A small image denoising autoencoder, trained from scratch.
Model: encoder activation gelu, encoder widths [80, 160, 320], decoder activation leaky_relu.
Rows from block 3 of the encoder, named by matrix and row number. Rows with one number belong to one attention dimension. Each number is 128 + 32 x the weight over the matrix's rms, rounded and kept within 0 to 255. All counts start at 0. Numbers have three digits each.
# q: attention query (encoder.blocks.3.attn.q.weight, 160x160), inputs 0-159
# k: attention key (encoder.blocks.3.attn.k.weight, 160x160), inputs 0-159
q.99:100141125145173120118185083087135206131100160127112114137116148111121109056105107187096094119126113130191167135152139128150168119134146130112096111115105109119120105149129172153162140124134152108100097133146135112121139113179121160183136128101072108109125076106102114155130148126141109121133159155133129149108126128135158137197091154117115131144057129080124142134155094125179123105131118191096140131140160149127109137154129156126156102127107140105108156077159101152133166154156127
k.99:085116101111156137111118119106130131147137130165141098115109172136153086138109124147113149129117153070096164111140150145109083139125114107128109127104126130163130163122104094104100125122150118155123121117142135122138165147099133125136144096112147129087124095109125149084109139114163113108148149131119080155084112156165124141147097110097070119116142097159145094121156129182129137165138109097125140168137154097108126141148112176124148090146135122094161181124153129170112156138065080
q.100:127124118069076176072134124142157137130101076171131161070150093128155094172096095133139115105168101108166140151168135173146159136161110132133146165149064106105126096135151107112089118123096130147140155113142119142155105141092130176160149090179067164155111142177145069129127130092165140132168095150150102111134142145102114071137132141098107130165102127165124107103125109097151152093144055135084142126099179109154181140143096094109114135085149147125139160133166124137081204120144139
k.100:141125089134095148092164098172098175159140129159078164179090142097127186122167081107123131131151109079131097119125129128104111080122123116120107131155108137096173071128163134134161131174161091123146099152160141178077148144091097097121127105122124158152132191153105092137136115129108090140169186129104087173118134138112125115087136117072063108125081155139063176167166112121132127114071124138126131127145153091122098109147117145064163137136145133128120185150145154104107168121150114
q.101:120122102125162099118123141142146112157137118181137138113102141129132117182124121139135143156133113133189104095121151161062118152101127169095160177133121160146066125130103126143119129121117156142134172192159141117088139104094166103132109114141113135111121101134131135116123158161095143117144091110105117111170109176136163190092167152116135150099150059099103100114147115110134143151145160088150087143101108137167133159094183132136122076082142176121118141089081098155115103108110098
k.101:108108162120129168140138159119162144113097131103111102081144151134137180117133134162092128137095141206116114127122142124109101112098151170183142143121124098111142091139110129128145121123131141088151138143175147091083138106124137133147127092149106106138109138151109092091122149107137085136150147127135150131117109158111170109073143085123112104149138062124139138106153129140123168119132145111131161131143125124079092076128150103107133154150143149162092182106129078144157156108150126
q.102:171158126128133098121159090115126108160143130164110131185104106133155120157137176127135138126137169095144132084126143132138077126092144161113143118144136181141182175131120117170150139147122048132131153148150058099113129123072176150129179133140154124090155081138105122137151150158129128130106133080135170164118119094179133152110084108139118116178162104174110098145138107124109151149141136146097071120089137123128148092115186120109127138105130171119073156096105151078070126120124107
k.102:124133105115151103128129113141134082170073104101101108141126115091097086176129122117077113151140168122128105161142118174091144117098152132118103184131136166138151151113120102097146137109135125115107121143133103126152094147159133175100123102182094159106118091108145100169147141073140145101137087122113098124109138130170151152202127149152136105117155138112101140123141139130129119117133091122158145141112102133135120108105122088128087120146110122128118182170137114149119197093128080
q.103:107095164172092154152159148125154136150139138129083122128117119157128135115131131137156070120158130111131146119122142110138115145080137122160114138138118134128179110084153182096151144121177055102116185144100089127155140101097159156123138125147180107115096161109166184109131123158178106136066141140097152073116086100125164080130131126192117161157143150123124168110175099104082145102124100137139145144155125142085164116108101103123138146119097115131151130069127131153136160154152147
k.103:149127134130163135114107109122162141126121141100082136124095081152095103155128092142122160136099153119147127136132099134130112116104168130120136087094129168113084161126147109105107103095175144109081136122152106130108098148160145146115074149138158119107127129101158168125143107119157103128101113136158142136092127090113145122113144193117176156113066128117114141101154128156148126131102120073142128111110129125116190129140092083114170108070136128149152142079126116143102117137129156
q.104:073131123107132135069112143132142120170184124159137113078146123148121156130104079127104118101169151131147157118137115123082173111158137150107136114052115106128067146162104132114106161109193196133099095117031164131093127138149118108156138111102087152116147184141151119067137083128168150147106165127125135142116087111131091063128122125188142167112105120127164135079118141165195111115105091128046150104088121111162104181125103143167169121120093162165136114129142088150150149153176099
k.104:120107123119122118136134137118139137148141168117137128159133161138104164109107131126133097130124121159135115106103086140182134147145119175112147134080143122108124093155102174130147118142098103140143149206129150156132186121136111160153164120141097110154134153113098168108104125132094119138157158131118135153118138110131161072081155133163141130099121129109114144118140150107176145140161115129177135089093155105118090091122163080154107139128140174112085121074142136123163102106145111
q.105:081124110101070115103107106107150100185138168180122149134148141129128141138156163140153106086110144110122151059110175134137152128108063181114096129146171132144166251110099104151144143164177061112183161174150054086062161139147111159071121111096150127091075094144169094166170092132173143131133128185121130104134128158200101075098084129179131138120132098076099163130158100094120130083142129144098099169133150115107120135157187132135091117082085161099085118080125126159086195115153113
k.105:114153133146112112119113171060138139152114102139089127095100113165150149085163032129102210084125148136104156115170091185180137129122149105109118146092141151105111151160136046185076139143149132124124108151139148090127115125148150112115111104100078156119070112155102097077089170101139148142136159120123134098171067130144121075129081124143078133099082127153100133173164193098149139042141168091120140177141145097131144097100159090135138097102113139131173098133129092149103180130112106
q.106:141115129147164145091142123097145095148121124147140126158087135092132143138107157094124112136137129162171116100111101129088118148142138163133147153125149170162123134140110144140165114138118126127098110118098131122128115129128128115126124113114134133135162117113156146128106110101103141160114151116116169127141130108078156172145107100161140146114125143153137162104127099139126118180109139120117098119127116133143100150092135159123150134137087137118108157089088101119135117135103118
k.106:119122119111163170122128105074131112068141127090132106094143121134111141137149149153089120145088126171106124154141106083182117177136179175119137095112151138115132146134137113151128134120125150134072170180135124111136135134138124159108146130163127126130132104075121109165136126101152114097141121116141139161157148070176109144124130122121196110151100106127142140163109092084104148188141123096117135117167135104125102100115139099159133112128110092104132147058116147103160136117105176
q.107:088180166109154126122107104077089166099169190099078125143135077127136165114110137168134103134152122119225167101131184110144170135131169108138124173135101103108104163143138173136179149123151157116113078109111151070109098136126125121192141153127105121121132120130109143091094138123180112184151068185122152088065110118152173113167135156114129141110122097077113116136140167119159130134139101134104138165103162174114084130146098096159131128127115110102070107103109104164122125105210105
k.107:093134119120147142150082137135151163156115148176150128113144111118171113125099135156138125169132175097104125101120095141126109100101139159141113134090107167126089131112098161073070087120111140108122114160111114063106112131140140133102159162140129079143173111136081132049059119112123156115142145171133129139140123195183158120128148123102117119157138105194127121118135153135148131125154155110130154139096149140127186143106155126155142110068150120121099153052123086130106141094107124
q.108:105103135135139165115090107124126156154145142192140126077106144127164172138125141132120128147114119115157119137159124142119108137090156133143139135128130099111073053182150137110134130084089105111119150135133158154106151165098149098120159152145106143144094115167126125071138171081075110113153091072118129096144138162105127111096152117107111138052149069104165095155144126130099141159069137152127101135122085113126142105120127113147136122081169140112150133100130137143156122120133142
k.108:046140158123140143129135144097127202107118103131141138093185157119101143146146159115145165126127150179131087155122147153158128122168144177141182130143109115140120101118169178096127128137146144151141124166143121108079148115113146116147157169128144147099133155130105084106158159120184098123152160153096123207137152156092177083097134097126100132131120104102146136140153105159084116137186103122116161115141141110082159097125097117128154114087172135153127163112162105123159106108099097
q.109:145105128127098132122122120070155113137158122180128144099108145114150151127149156098151104103150115136139158089107165087112102084114109160133135087131137159127159167179089204141146138126142115127137152156129110106107125169088108151100152183129137121134148122157158133115144093145171126112127142139164134101139091092091080095170121119163160180141133121111146177143118142138115135095107146123081127104121143104087135096135134131155120083058086101121120103080153097126130133197233150
k.109:119092077107115091136167161102155133106132137148122098146101163146128124192103078106098133171166161147091147121149117160179116117061176129112125134090172167118095113131093105127062132162177093142116113092139129092126115118122122178121114129116117171166080123095105144110125128141110176129112180147107107163163134106146127142141131102158168151128142159198130136144146149108155107150147094083134090160114151137089186066126117086122111158090126079107155104101128126120140127128093164
q.110:124135078107196140139116096096150182101108161130126135139131130099155121141161182138172132140105178117156126114153148133098108133113088153150122145124118107133119181131073087154086138035097144124137115158166093093114129184101135127134145141142097116096173133134140110120116135100133112085117126085151101159164099161163101133134130125088155122144091135153103129155140130128156149097172129145118120119138124179154136153090148156182145090095174111130106124112150123114134125120117115
k.110:121102134103188101119145157103131131197094157144092082153121115119099097163128168077092084114135117143134121145155111130121138100137104131141083154104093127140120158088128115135152077109093139145125088129165114140182168127133151141130191123121127163171144129133128170122081129115107106185123096124080088119149135186160125147148086137097092147117095169115121102117127118123121132093129077153155117114143079123137101109125154165101095128118114144114136190134137106173134148146155112
q.111:100132126132159126179158085124097126102074132102152102101116144140117135138151137106130172135119158122154090179137060135145087128125170077184159137145148178115169140096119095087117096129092152148105116165190148151156098156109158121156130133150137152140164116130146164172115138093085151106107138144133139135120144166112122132139121101140142104121151099112126144117119121084110143186116136095186101154135102178141106089094111125106121118130165073129150145110108140097151042103080095
k.111:100147137129135205117116087076119160078103139126148120091105122131178102124096126137147160149178140114121179108132082131092095115107128124099163140182129135137123108180175145135113129114123145082127095074104110178122149067085136114109108131105099132106165130103129182088140127142145165159088165087132177096145089133146109145099148166117155080135143135134146130157132086129079151128119183100120162125121124144152146112140148145130179134109127111136122146131103161152119092105149211
q.112:116172120091108137130101130093126142129120138184117135126133138111149172122137123142112141093097167121110120153145155151153082122135138162182110124129170102126100167110089126112106134122133130120135098119165080110085086133147133127159137083151121137123115092135151125150140149104122164124117141179105132102111143146158142068135155148130130124087145101151160110111119151113142122090112069111145154147122173107100109167150106134123125107133135137128145111136132120115175130126082143
k.112:144170122173140127087118092105127121161144152174151166140092174094161157119102146131153143137135160082084118074107149153145099116152139132091136132153124178161116150150151129140134094118119130091123158163174128114114139076072141075106150147131106134155154102175116134138124157113131131121138133153122165086158121143127155143129125116131129149112079079129096126136127125101137090095103150152152143143105128107137135118122136104136170143119138162129088117078134114145132125163147095
q.113:146124120108120099130167141143129159154139140131147177127184152158186122161118147128154117154128180129139127107132118133154181160128100154091141143092117131120171114064080115104135121113157129134102124163124175101159189131136159120132114129105093118123142115147131111146116157102130118114108167134117142136133074104153110146091074153153094109145137132136119166084169142088169126107147158137116079119073112147147189091078141121101136061120103086095086159099133144084127152116149119
k.113:148071147087123106086134134080116134170098122141099140148144145113120155119172125085112105126117088143118154150204140161111175108114099137115111111085083084113140077112080126116140135131170156147144127070129146158117121117127148116145084100105113112107121115106126122105097175070117138170130134156120129101067109128123107149165125146118055131089118116103112118107114146150129133108137122130162149103063093063159133151121167134082071135164125141138119176169148116111146154161174134
q.114:171116112125112124090070127157141136153128127167121133104089124153117131203135058083141169141112103099095159109150168128146086116125148198159128121136137117123137120162152104141132143052184125134106112186112089081118124121087176154113104133097116115084121135144093113088157037146152165133076133120122114181105108101196121111132096114143128100094174060101168150091093107185159176062125110120138046107144155099125127124147106146118102118039121130134165071126137132151102182147167128
k.114:107116122157108155144172126144150136134123116169117091173094194163068132126090111090074126146171168107116097127158181161120130162076119132114130129078156116134109137162124171190099090149106138181144113196166119087083147075154099123132139111146087163101117133101105169124123160140139159101095148155120140185108115144137134133158169057182136151088157134090087138117111146159147077093135099150142117102142173090088104091100176106112144182124148133138111116130134117125104156104107064
q.115:151152126112123157110109100109121131105144131137137136165142097101128121146130159151126153146107096113156147111117146092109139118151169145128166122166137159156121131162140144157106153128137110142106146134112130122130102099159073152098116167165101130143104114103099174115140144110157106118160148110133150089142125098100106127104121103159142186185135126106117114102122141154116130141135135162088117123103115131116157133091139122124131092142172114139133162082142115118152094136118152
k.115:137117092140197079158107087133104112107096106083147163109127100101120122172123129099082110136127131137126121117120096164157158104140142125105141105094148129114137113120084165139113206087139137115095107115110146144144132128155095166157130153111101131137135097099106123156127150119126162117110152146083150110138115133130136163107158141125137123154163136154158143079086118174101142162122164153168123143146127125108166167121163121164116134102134098160180164133144126169121121159116112
q.116:056101122089112097128142112145125122096116150089117175107127142149173151164105155168150104082078093153117125132121095136115148154155080128198124120183169098169186151099106094122100088062101153120112142078134181052120163119204123147109114188089084160153112160134148110083153134160134118144114111147094121142184115162145098149075150095069152066156101116160126210055107102084150139106154125118003077134155149102159125177101186132115119105091133114150103140106179131144141184200108130
k.116:135100121129171116134170202156177114150090167157088128145103144143072145126124155138077138126145099132115129128130099155122153116129100123171099169152148122177163163082106118126107120110082106186146127160173162086112145135147153101091099113136182152126091151106134121125081125152157100163131081125137118076084061157108096133144076132117173126152110105123120105136184145133156139104123060119061057124168152084108153150127118155098158112137108118144127198166151137144126212104148151
q.117:103194122090142090134145097117117120112102155139113123180147105089168104131146147138124164148140169118117104088107153163151132111139104125101124165113132100151140170149154118170157075184104093157134127149153087084116131113109141145123134096120120086119145122095139075149095148084124137127184100130131114150092164166169195184090147156094073085090128153131109069140164150113101137096120084151139116132107139100084083179173203128103108123163179155128119168167109174108119120074087096
k.117:111188159134119134131136118143119120139151132144113136115131144071165143110156130126116199154088099086153109134139157113140168145118133119172111132157047116136156129084110111149168095144104115154120126118170088129129121140110167109104120125104101086143130134148130070117099146109143078090137100142171126086098133134152145142120092112108067105137126099101122071117121115105118120106165147151136131182095127105172128138137151126138146027151145115166153104166120102082125213129155084
q.118:116137124119120100079072167141115091130098108064164174168134092121096163106113093116133158173106103096147115115092146146117204128167114106082082144106156078146087114074100093101134128146130118134135086126144137138095147152110183084082067109111093199138132155105111117151141159123125107153135108197057088150147145099120159204140128093150153093116147103146165176073087159097143101115182148096185148067105144150166116144124167098147088116152082122091103129137130124143100124089117133
k.118:154123172162132112143129165123139151103150125099138170177099091114143156120085115123147149144123119134104125141133130135127105129133150122094067130127094094112176179144144108132096099156111160135141155115144114090117126110133131120113117090115099100102099138147131118106099138137149106114185106117127103100103126169079097138078133152178129100140135105149148149159143136116113109110122141162107105095149132182160115133121182164116136125152114157128173137123146139127132150136139158