A small image denoising autoencoder, trained from scratch.
Model: 48-pixel images, encoder arch pvt, decoder norm groupnorm, decoder activation leaky_relu.
Training: 7000 steps, batches of 64.
Data: 50862 training examples, 8.8 epochs.
Rows from block 9 of the encoder of a small image denoising autoencoder, named by matrix and row number. Rows with one number belong to one neuron. Each number is 128 + 24 x the weight over its row's rms, rounded and kept within 0 to 255. All counts start at 0. Numbers have three digits each. After the name is the row's rms in percent of the matrix's.
After each neuron's rows are labels from the 100 images, of 14976, where the neuron reaches its highest value: "patch colour" is the nearest of a few named colours to the mean colour under the peak. Only what is clearly more common there than usual is listed. The data: regions of photos with short descriptions (Visual Genome).
# fc1: MLP up (encoder.blocks.9.mlp.fc1.weight, 1920x320), inputs 0-63
# fc2: MLP down (encoder.blocks.9.mlp.fc2.weight, 320x1920, transposed), outputs 0-63

fc1.134 121:072081148082120123191101137150116093123145138175124143126118098134079164129153132094159103110133106120146160111148141127130101127142146106134083142135185137142157102149112132121111155137108133
fc2.134 125:057099138068131127129137095135101122108136136135087156143124079139096149109144117098159101115124108120117173099157139139134122144129130129147100150160169116138144092162090138118110164134110128
patch colour: grey

fc1.13 105:151177129166100151084161092128124135131100152110105095139103097135096099154114145085119167149139118153098129151147099134127147122132137125114140172142084143133124149088082160135121099142115143
fc2.13 116:136157132150079159071159136154132113132131131133104109155121101143079119157111140084161131122125120163101159140139130130125130098123142125117142160154119151121115155088114166132120126129115103
patch colour: grey

fc1.694 192:091122149160136067156126121150117136152105114095137139134130130076159118109136095145163136142156134079110121128078159130138130133118141156110155091109129149139094139146191133130115128066141136
fc2.694 150:104156127204121094255111128150119133115131116139098115138078145108171109139144126117122125146138101095126130132127149114129120119122126123113169107114118153115133137149188109143133128093142144
patch colour: black

fc1.381 095:197161137078141152139155115105106117129150132136101134147166107142132103131148080166107145107145137164140147133155152145134151137152191128128123128131104106106138110148160143121094125117114109
fc2.381 131:094104139164121108087109145105152108112127127120143117111105144153103134133112136099161109124124123108117098127098090154117143110101103123118121132145134150171124148102120091131174132128127140
patch colour: grey

fc1.643 154:076124162154145089130125128140113140139132138111160115121132124108138127104132113170183123156136097080097101114112135112113146153116132141125123095162122129155107126161157141124112130124129092
fc2.643 091:167114144228095146190155118133174125112131105136123115113133080124084135127125144114151132138102193165149127120149135146145133130128137092145131155129147135120129131122135136105153124198119096
patch colour: pink

fc1.530 123:193168100123119161076115135116156119126130134114128123116101128134138156148108153128135121109142141159096096111157131171122190144132129132097125157118110129119160174149138152114146130168091132
fc2.530 147:173136091104099147076099143124155103126141131122122095119121128094135136130121138140150151114137163152108082098112104149129165150119121122120112141099118117112166188153140153107122114155113109
patch colour: grey

fc1.73 125:136115082119141125142155148167147167136111135099117116166105111130098115148116121121151095160156095107130120122103143167147111113107118124098081143155120107132112141144135127135132092112107134
fc2.73 152:137148168130126148109120083091087112121158115126138129111124131127157130103138117137110150132097183146147136122115116094091147130125140169140194105115120120127128114105114136142126170126133125
patch colour: grey

fc1.428 107:098123117103160148126110132121151112157146128151140156105128156177124136134088160171161119120103134099135122154146122123152122138116110148131155157147084096132143100126135149118117140163106134
fc2.428 153:107137124112150144146144113116130103139132133147118157115119150155118104146107140181158111126118122100158107128143134111145098125136118149133175160132079083143157105132143140137115153142106133
patch colour: grey

fc1.144 104:187118118087142125118138087111131129094114146139131131115153139146139116146108103122102115081110125152121118158150121159114121082124130119133115138138137110130124134106085133133162118148124135
fc2.144 126:150139158222103129240079142124084137118120138136145099102143159108126126111152134143132109132139102147189150125086138132127162142140108151109180110122150149149131145141172133160126126129141116
patch colour: black

fc1.421 178:109130118110163074124133105129111144120113119160124143134128155085148153107133137161104094143115134132127097121149125157155165146116122155093136139117173134138156130102134168098106076135131132
fc2.421 130:125111139107094115119142121116145139123125189088138146113102117152114060151159114143142164113135143115164136121161096076101134120128115115165100168129126189149047112120138174129172144102109134
patch colour: grey

fc1.313 160:148145128153074152122138140135133141155143157117138088113140110146122120144115114150152121124073122143183170176100101114139127133101090162135154167117115117123150183116088093129177128139116087
fc2.313 083:161105129184087158189148134143149095105146131117098100154130134149140113152153106128153135117108133131136150111111143108145158095116141135148117165113159095138144173161152119113179125125122089
patch colour: grey

fc1.344 098:149103149149101158129113100145139103150115133096101111155152133117100162165131107099175125165091143126165130131121131147157096122125090096140156118143126183111135151116091119128121139125106148
fc2.344 135:123115150159100148117119131144161095151129133100103121131146125110087136162143132102132116132101136131155130129133124132170065137162104092137173134142137164142132152110101112120130119113132137
patch colour: grey

fc1.717 132:092147106090082093124087135126113084102141108145134105112141183089127118097127060093134130109127114101120127137115145073135090126134137133068108090105157120137118122116123124148070099109133125
fc2.717 077:149107170196148145225147139159156126122141134097107126166114118153087158112176106132127191125113155108163113116160163122134157114111171149168106150152132155129155106180122124113156103128124084
patch colour: pink

fc1.383 149:130081100157099128117157148119115107139105137124130115120099124113092159119124110145128075124125135175102104124125076125177104118188123143133103104111093129135162133101121157110108159115160131
fc2.383 084:111105171240128111255143095153100134121135120145099118129069113121100126127187115141131128150136106101160149142138133126153134129115123119134170150131138138160136102132145122091135160149125100
patch colour: blue

fc1.506 174:108137163144136075154131146130108108124124128123127137116147139076128110103175104124119113136172117111103097126138159107118119101117116127110130093118136104149113110166163090115108092082133123
fc2.506 122:136142155136150088218130142145118100105151136127104108126105157122146098127175109137100108148145071087130133141142169103104155127114136154111137120127114096140132113169172097138127128073148153
patch colour: black

fc1.66 139:099146114135148108126096155143110139174118135132097177125130137091127139117130119153147132120144123088113102134108179078115117084132136126124131103128129141121069124134127141117081121102121113
fc2.66 083:105160132148133112237143114145094133127136143130117132137114113096135145146169114117152125145148105091133127162119139110135129117089135140115135120118149149137095127177146111127124155099155089
patch colour: black

fc1.550 133:150130157095127137119100170127110150158103105142136148139127159155137130163103189086106101150130135168161101111159092128123143078109112131104137148102138126112168146114113153136182107150126123
fc2.550 143:128123091147140123113132083126167097103158141114128115121134102137136148109171091145111151104103147089113141164119180111125110156136132097168105111120128117121098115120113095124112111090118133
patch colour: black

fc1.292 125:166135086117119185149150097155153141096154124146113132117111096175154137118118148140107128137139109149143142140140120143129099108147125112107126138114110123080175134126089147126164124145104155
fc2.292 096:144087134212103137163149102156160133139133126115137107114149106146120112114138129141139145140113171161161120149127134149144132127154143104145133169159121143146159163143114116134171130191130094
patch colour: pink

fc1.259 092:135148166064123117138115152108115104118115153102134115135121128089087127144182162170141110137117127143146159113156108109143141092137186118113126139095125096137146129098158142130113164122110132
fc2.259 121:163115167102110135134140110146145109124141118103080088130101143117138126125117150144166127082143121113129133102095113140117155139134137127121128108080131086149166143095153118119109131127126142
patch colour: grey

fc1.264 169:095079096079166132123120156136132056130138127186114127151106137106137140131125115098157117076171157135092122125163161113079144068128149110122132108119110077114161126137100123116112089123137125
fc2.264 090:160153149207103105207151097131159139119144153098137151107159121153110134119159116106124164140095116124177125158122126122150126114139150147157086120137116131143074112142129124090148142164119143
patch colour: grey

fc1.105 149:069136161154144088117116139126102122118127150127128167153137151077138145141123085127132143104159120112114093138129142127110114099123135150147120072102109119158099135170138126127092127076121142
fc2.105 117:128118151242090157193144136140151154142130097140127111111152096121109145101127133124153170129115175154157126136124134154161146135133127127133132140152133139123138146122104132124162130181134099
patch colour: white

fc1.574 115:102094094086146150087122150144129188158155140132105140173131183107134120152098117117086142119109104139118119109148149120160149117132095131134144216147136137135152092079132109144127138163115154
fc2.574 070:134134142144094109169176141121102132150125114138097121125081071145112084122098138153124151100122103117148145127146163130100139122126111144102145162157114090152151133103164122133158113177132111
patch colour: grey