A small image denoising autoencoder, trained from scratch: encoder norm layernorm.
Rows from block 9 of the encoder of a small image denoising autoencoder, named by matrix and row number. Rows with one number belong to one neuron. Each number is 128 + 32 x the weight over its row's rms, rounded and kept within 0 to 255. All counts start at 0.
After each neuron's rows are labels from the 100 images, of 14976, where the neuron reaches its highest value: "colour at peak" is the nearest of a few named colours to the mean colour under the peak. Only what is clearly more common there than usual is listed. The data: regions of photos with short descriptions (Visual Genome).
# fc1: MLP up (encoder.blocks.9.mlp.fc1.weight, 1920x320), inputs 128-191
# fc2: MLP down (encoder.blocks.9.mlp.fc2.weight, 320x1920, transposed), outputs 128-191

fc1.383 [130 158 133 115 161 153  83 144 145  83 138 126 104 122 166 157 157 157 123 130 114  16  93 160 170 169  99 116 157  80 151 110 131 148  94 117 138 104 144 164 112 143 138 148 197 169 179  62 131  93 161 131  95 153 114 145 103 205 108 156 169 127 142 111]
fc2.383 [164 121  96 176 149 106 117 106 117 169 109  45 153 121 121 102 105  91 106 135 140 156 144  78 133 111 119 139  85 128 122 145 109 139 130 128 121 116 111 116 146 134  99 153  89 145  93 100  99 109 130  99 155 119 163 108 142 148 118 102 114 101 135 123]
colour at peak: blue

fc1.344 [169 154  87  89 172  64 190 104 117 187  98 166 156 165  88 150 154  94 158 113 117 176 143 135 135 117 100 155 165 146 135 140  74 157 194 117 101 100  91 182 108 136 175  74 101 130 132 124  85  99  69 134 140 179 108  94 126 110 120 127  90 156 115  53]
fc2.344 [218 183  70 101 158  75 158 146  84 179  98 129 150 159  99  90 120  90 137 113 116 184 196 131  92 116 140 151 112 176 118 116  94 186 185 129 116 120 120 120 147 144 170  95  64 134 150 134  98 111  83 169 121 181 125  87 145 126  90 105  78 148  94  51]
colour at peak: grey

fc1.530 [173 135  99 116  74 115 156 148  42 100 152 122 159 143  97  77 105 131 114 174 128 114 172  70 110 111 181 115 151 150 141 131 127 186 141  86 114 174 122  96 115  93 136 180 106 127 150 162  96 144 112 105 115  90 155  77 100 133  57  86 110  58 128 126]
fc2.530 [190 113  85 106 109  90 161 141  37 116 128 132 178 161 115  85  94 130 114 159 145 127 172  89 132 106 149 118 139 141 123 157 124 206 127  96 109 145 119  88 126 126 150 149  81 120 154  75  84 166 125 131 133  77 157  97  89 132  74  77 122 101 141 127]
colour at peak: grey

fc1.717 [150 122  91 127  67 111 140 128 164 150 121 109  52 144 127 159 102  88  75 107  93 137 172  96 176 159 155 102  85 161 164  71  85 114  88 118 161 156  85 122 170  84 105 111 174 109  89  98  73 160 119 130 147 135 120 134 157  24 180 124 110 166 139 162]
fc2.717 [170 127 129 127 133 143 124 156  92 162  96 155 185 114 133 168 105  95 136 128 154 142 126 145  58 134  73 146  91 146 128 139 128  92 141 154 173 121 156 142 146 101  78 138  96 125 142 107  98 150 101 159 108 125 216 171  84 205 110 128 147 132 105 175]
colour at peak: pink

fc1.483 [198 107  96  96  53 123 135 163 135 157 142 155 121 127 139 162  88 138 155  77 137 102  79 148 105  86 141 146 115  86  97 136 166 127 117 142 142 169 115 160 186 115 136  89 145 117 102 140 160 107 153 170 176 123 126 115 108 149 162  87 157 166 124 171]
fc2.483 [ 77 105 167 141 170 101 141 106  94  71 113  88 135 147 131  85 170 109 124 126 130 146 215 125 170 176 110 125 151 161 126  92  76 150 116 118 115  71 137 120 133 137 107 182  70 152 149 102  93 146 125 121  75 118 148 143 158  94  91 133 141 124 119  70]
colour at peak: grey

fc1.292 [151 158  93  90 117 106 107 130 129 145 143 132 169 177 157  62 114 111 166  95  80 141 116 171  60  97 106 102 131 105 168 111 154 164 166 127  92 143  76  95  84 100  96  78 139 131 103 157 140 161  80  96 159 128 150  85 133 125  96 144 170 188  63 127]
fc2.292 [213 125  75  87 124 150 152 140 130 226 150 175 162 143 181 129  86  87 120 149 142 153 154 107 133 147 109 127 136 143 132 136 139 175 161 127 133 167 171 161 174  96 113 161  95 145 109 138 120 115 141 144 137  91 178 126 108  97 121 120 112 124  86 188]
colour at peak: pink

fc1.421 [147 134  97 111 131 176 149  90 155  63 108  92  73 111 158 130 111 170 165 127 131 112 151 133 103 116 205 107 158 165 110  96 177 190 132 110 123 121 114 174 164 133 181 142 109 161 122 144 152 111  55  96 175 133 149 122 118 147 195 182 106 111 110 128]
fc2.421 [111 147 108 157 122 104 112  94 119 152 133  79  63 131  82 161  85 102 104 119 167 161 107 107 126 180 106 141  89 123 146 106 136  67  93 145 148  95 135  89 151  96 148 152 134 103  88 120 139 158 100 103 127 134 117 123  94 147  75 159 143 141 135 113]
colour at peak: grey

fc1.66 [129 108 173 182 154 122 126 109  96 141  72 169  54 121  75 143 192 160  80 116 141 195 163  90 161 132 164 188 118 112 115 167  94  99 105 134 126  65 159 140 106 162 183 123 132 126 181  85 126 152 109 179 121 175 107 135 158 161 101 131  95 152 149 149]
fc2.66 [113 108 156 190 116 137 106 111  75  70  92  85 129 105  89 137 162  88 131  76 133 133 139 114  89  86 109 112  88 108  87 117 106  57 130 132 145 149  86 123  98  88 134  98 124 184 171  70 142 160  87 137 122 147 149 124 149 175 135 164 137 181  78 113]
colour at peak: black

fc1.105 [103 134 177 207 174 158  91 121 101 154  98 123 124  76 135 136 140 130  81 160 176 118 130  73 149 145 180 134 109 154 115 103  59  73  65  96 198  95 155  91 152 168 147 159 134 142 174 106 100 129 131 178  94 133 116 178 163 105 159 147  68 124 115 155]
fc2.105 [206  90  76  76 129 109 136 173 115 186 133 126 161 152 146 152  78 117 129 153 108 161 143 145 137 166 125 146 141 143 135 139 145 181 155 112 133 134 165 138 139 130 138 146 100 103  79  83 117 108 116 129 137 114 161  86  92 122 124 149 113  92 136 147]
colour at peak: white

fc1.550 [ 47 166 162  84 112 125 164 164 157 114  92 122  85 201 147 128 167 129 142 165 142 171  87 163  85  86 111  99 221 151 154 157 139 202 119  99  92 161 126 107 120 113 143 101 163 143 156 203 197 115  81  74  93 162  99 128 139 163  80 153 150  87 101  97]
fc2.550 [209 140 117 187 160 177 103 119  96 163 202 149  94  72 117 133  74 113 102  98 131  75 159  81 180 155 119 131  87  70 136 113 147  48 130 141 163 105 114 176  95 115 122 150 120 127 104  64  30 132 120 158 172  82 121 103 136  84 132  91 125 168 154 175]
colour at peak: black

fc1.428 [ 70 155  49 210 140 118 154  89 103 115 178 154 155 167 117 114 140 109 119 123 124 161 114 178  72 108 145 109 110 139 112 110  67 123 128  77 122 106 149 118 178 158 138  29 135 155  93 146 134  63 156 166  86 106 144  90  49  83  91 115 116 135 183 115]
fc2.428 [102 131  54 189 129 122 147 114 114 115 178 160 170 134  89 111 154 125 118 156 141 146  81 137  77 137 171 114 111 167 149 109  74 175 143 109 161 100 115 119 161 149 161  46 132 164  89 117  94  91 160 170 117  96 139 126  78 156 125 147 108 148 188 125]
colour at peak: grey

fc1.313 [111 190 187 107  94  69 101 155 124 148 114 126 159 203 104  78 144 114 136  75  65 138 144 125 142 116 135 186 120  52 149  89 123 147 182 111 100 125 123 130  90 150 138  92 145 110  95 138 108  81 100 108 162  77 119 117 142 115  96  76 121 153 119  51]
fc2.313 [169 145 142 126  98  65 148 114  84 165 120 134 167 180  77  71 111 112  88  92 105 135 160 139 141 116  66 157  90  97 146  99 137  92 145 109 139 145 107 143  94 120 143  78 116 107 115  82 113  70 118 113 134 103 174 150 165 127 125 108  96 160  96  89]
colour at peak: grey

fc1.506 [101 114 146 208 131 168 104 125 127 114  95 109  78  64  94 142 137 142 113 177 174 135 161  87 149 135 155 136  98 120 117 133  65  57  77 133 146  44 167 131 163 182 174 168 103 140 159  51 102 112 147 174 146 108 107 153 168 168 167 134 117 161 136 106]
fc2.506 [127 129 135 191 129 181  92 115 127  74 120 111 125  78 110 100 170 121 138 138 149  94 155 137 135  94 104  82  97  88  72 103  93  29 114 146 132  89 131 140 106 132 102 145 147 159 150  84 134 125 141 151 131 116 124 128 178 137 170 116 161 157 118  92]
colour at peak: black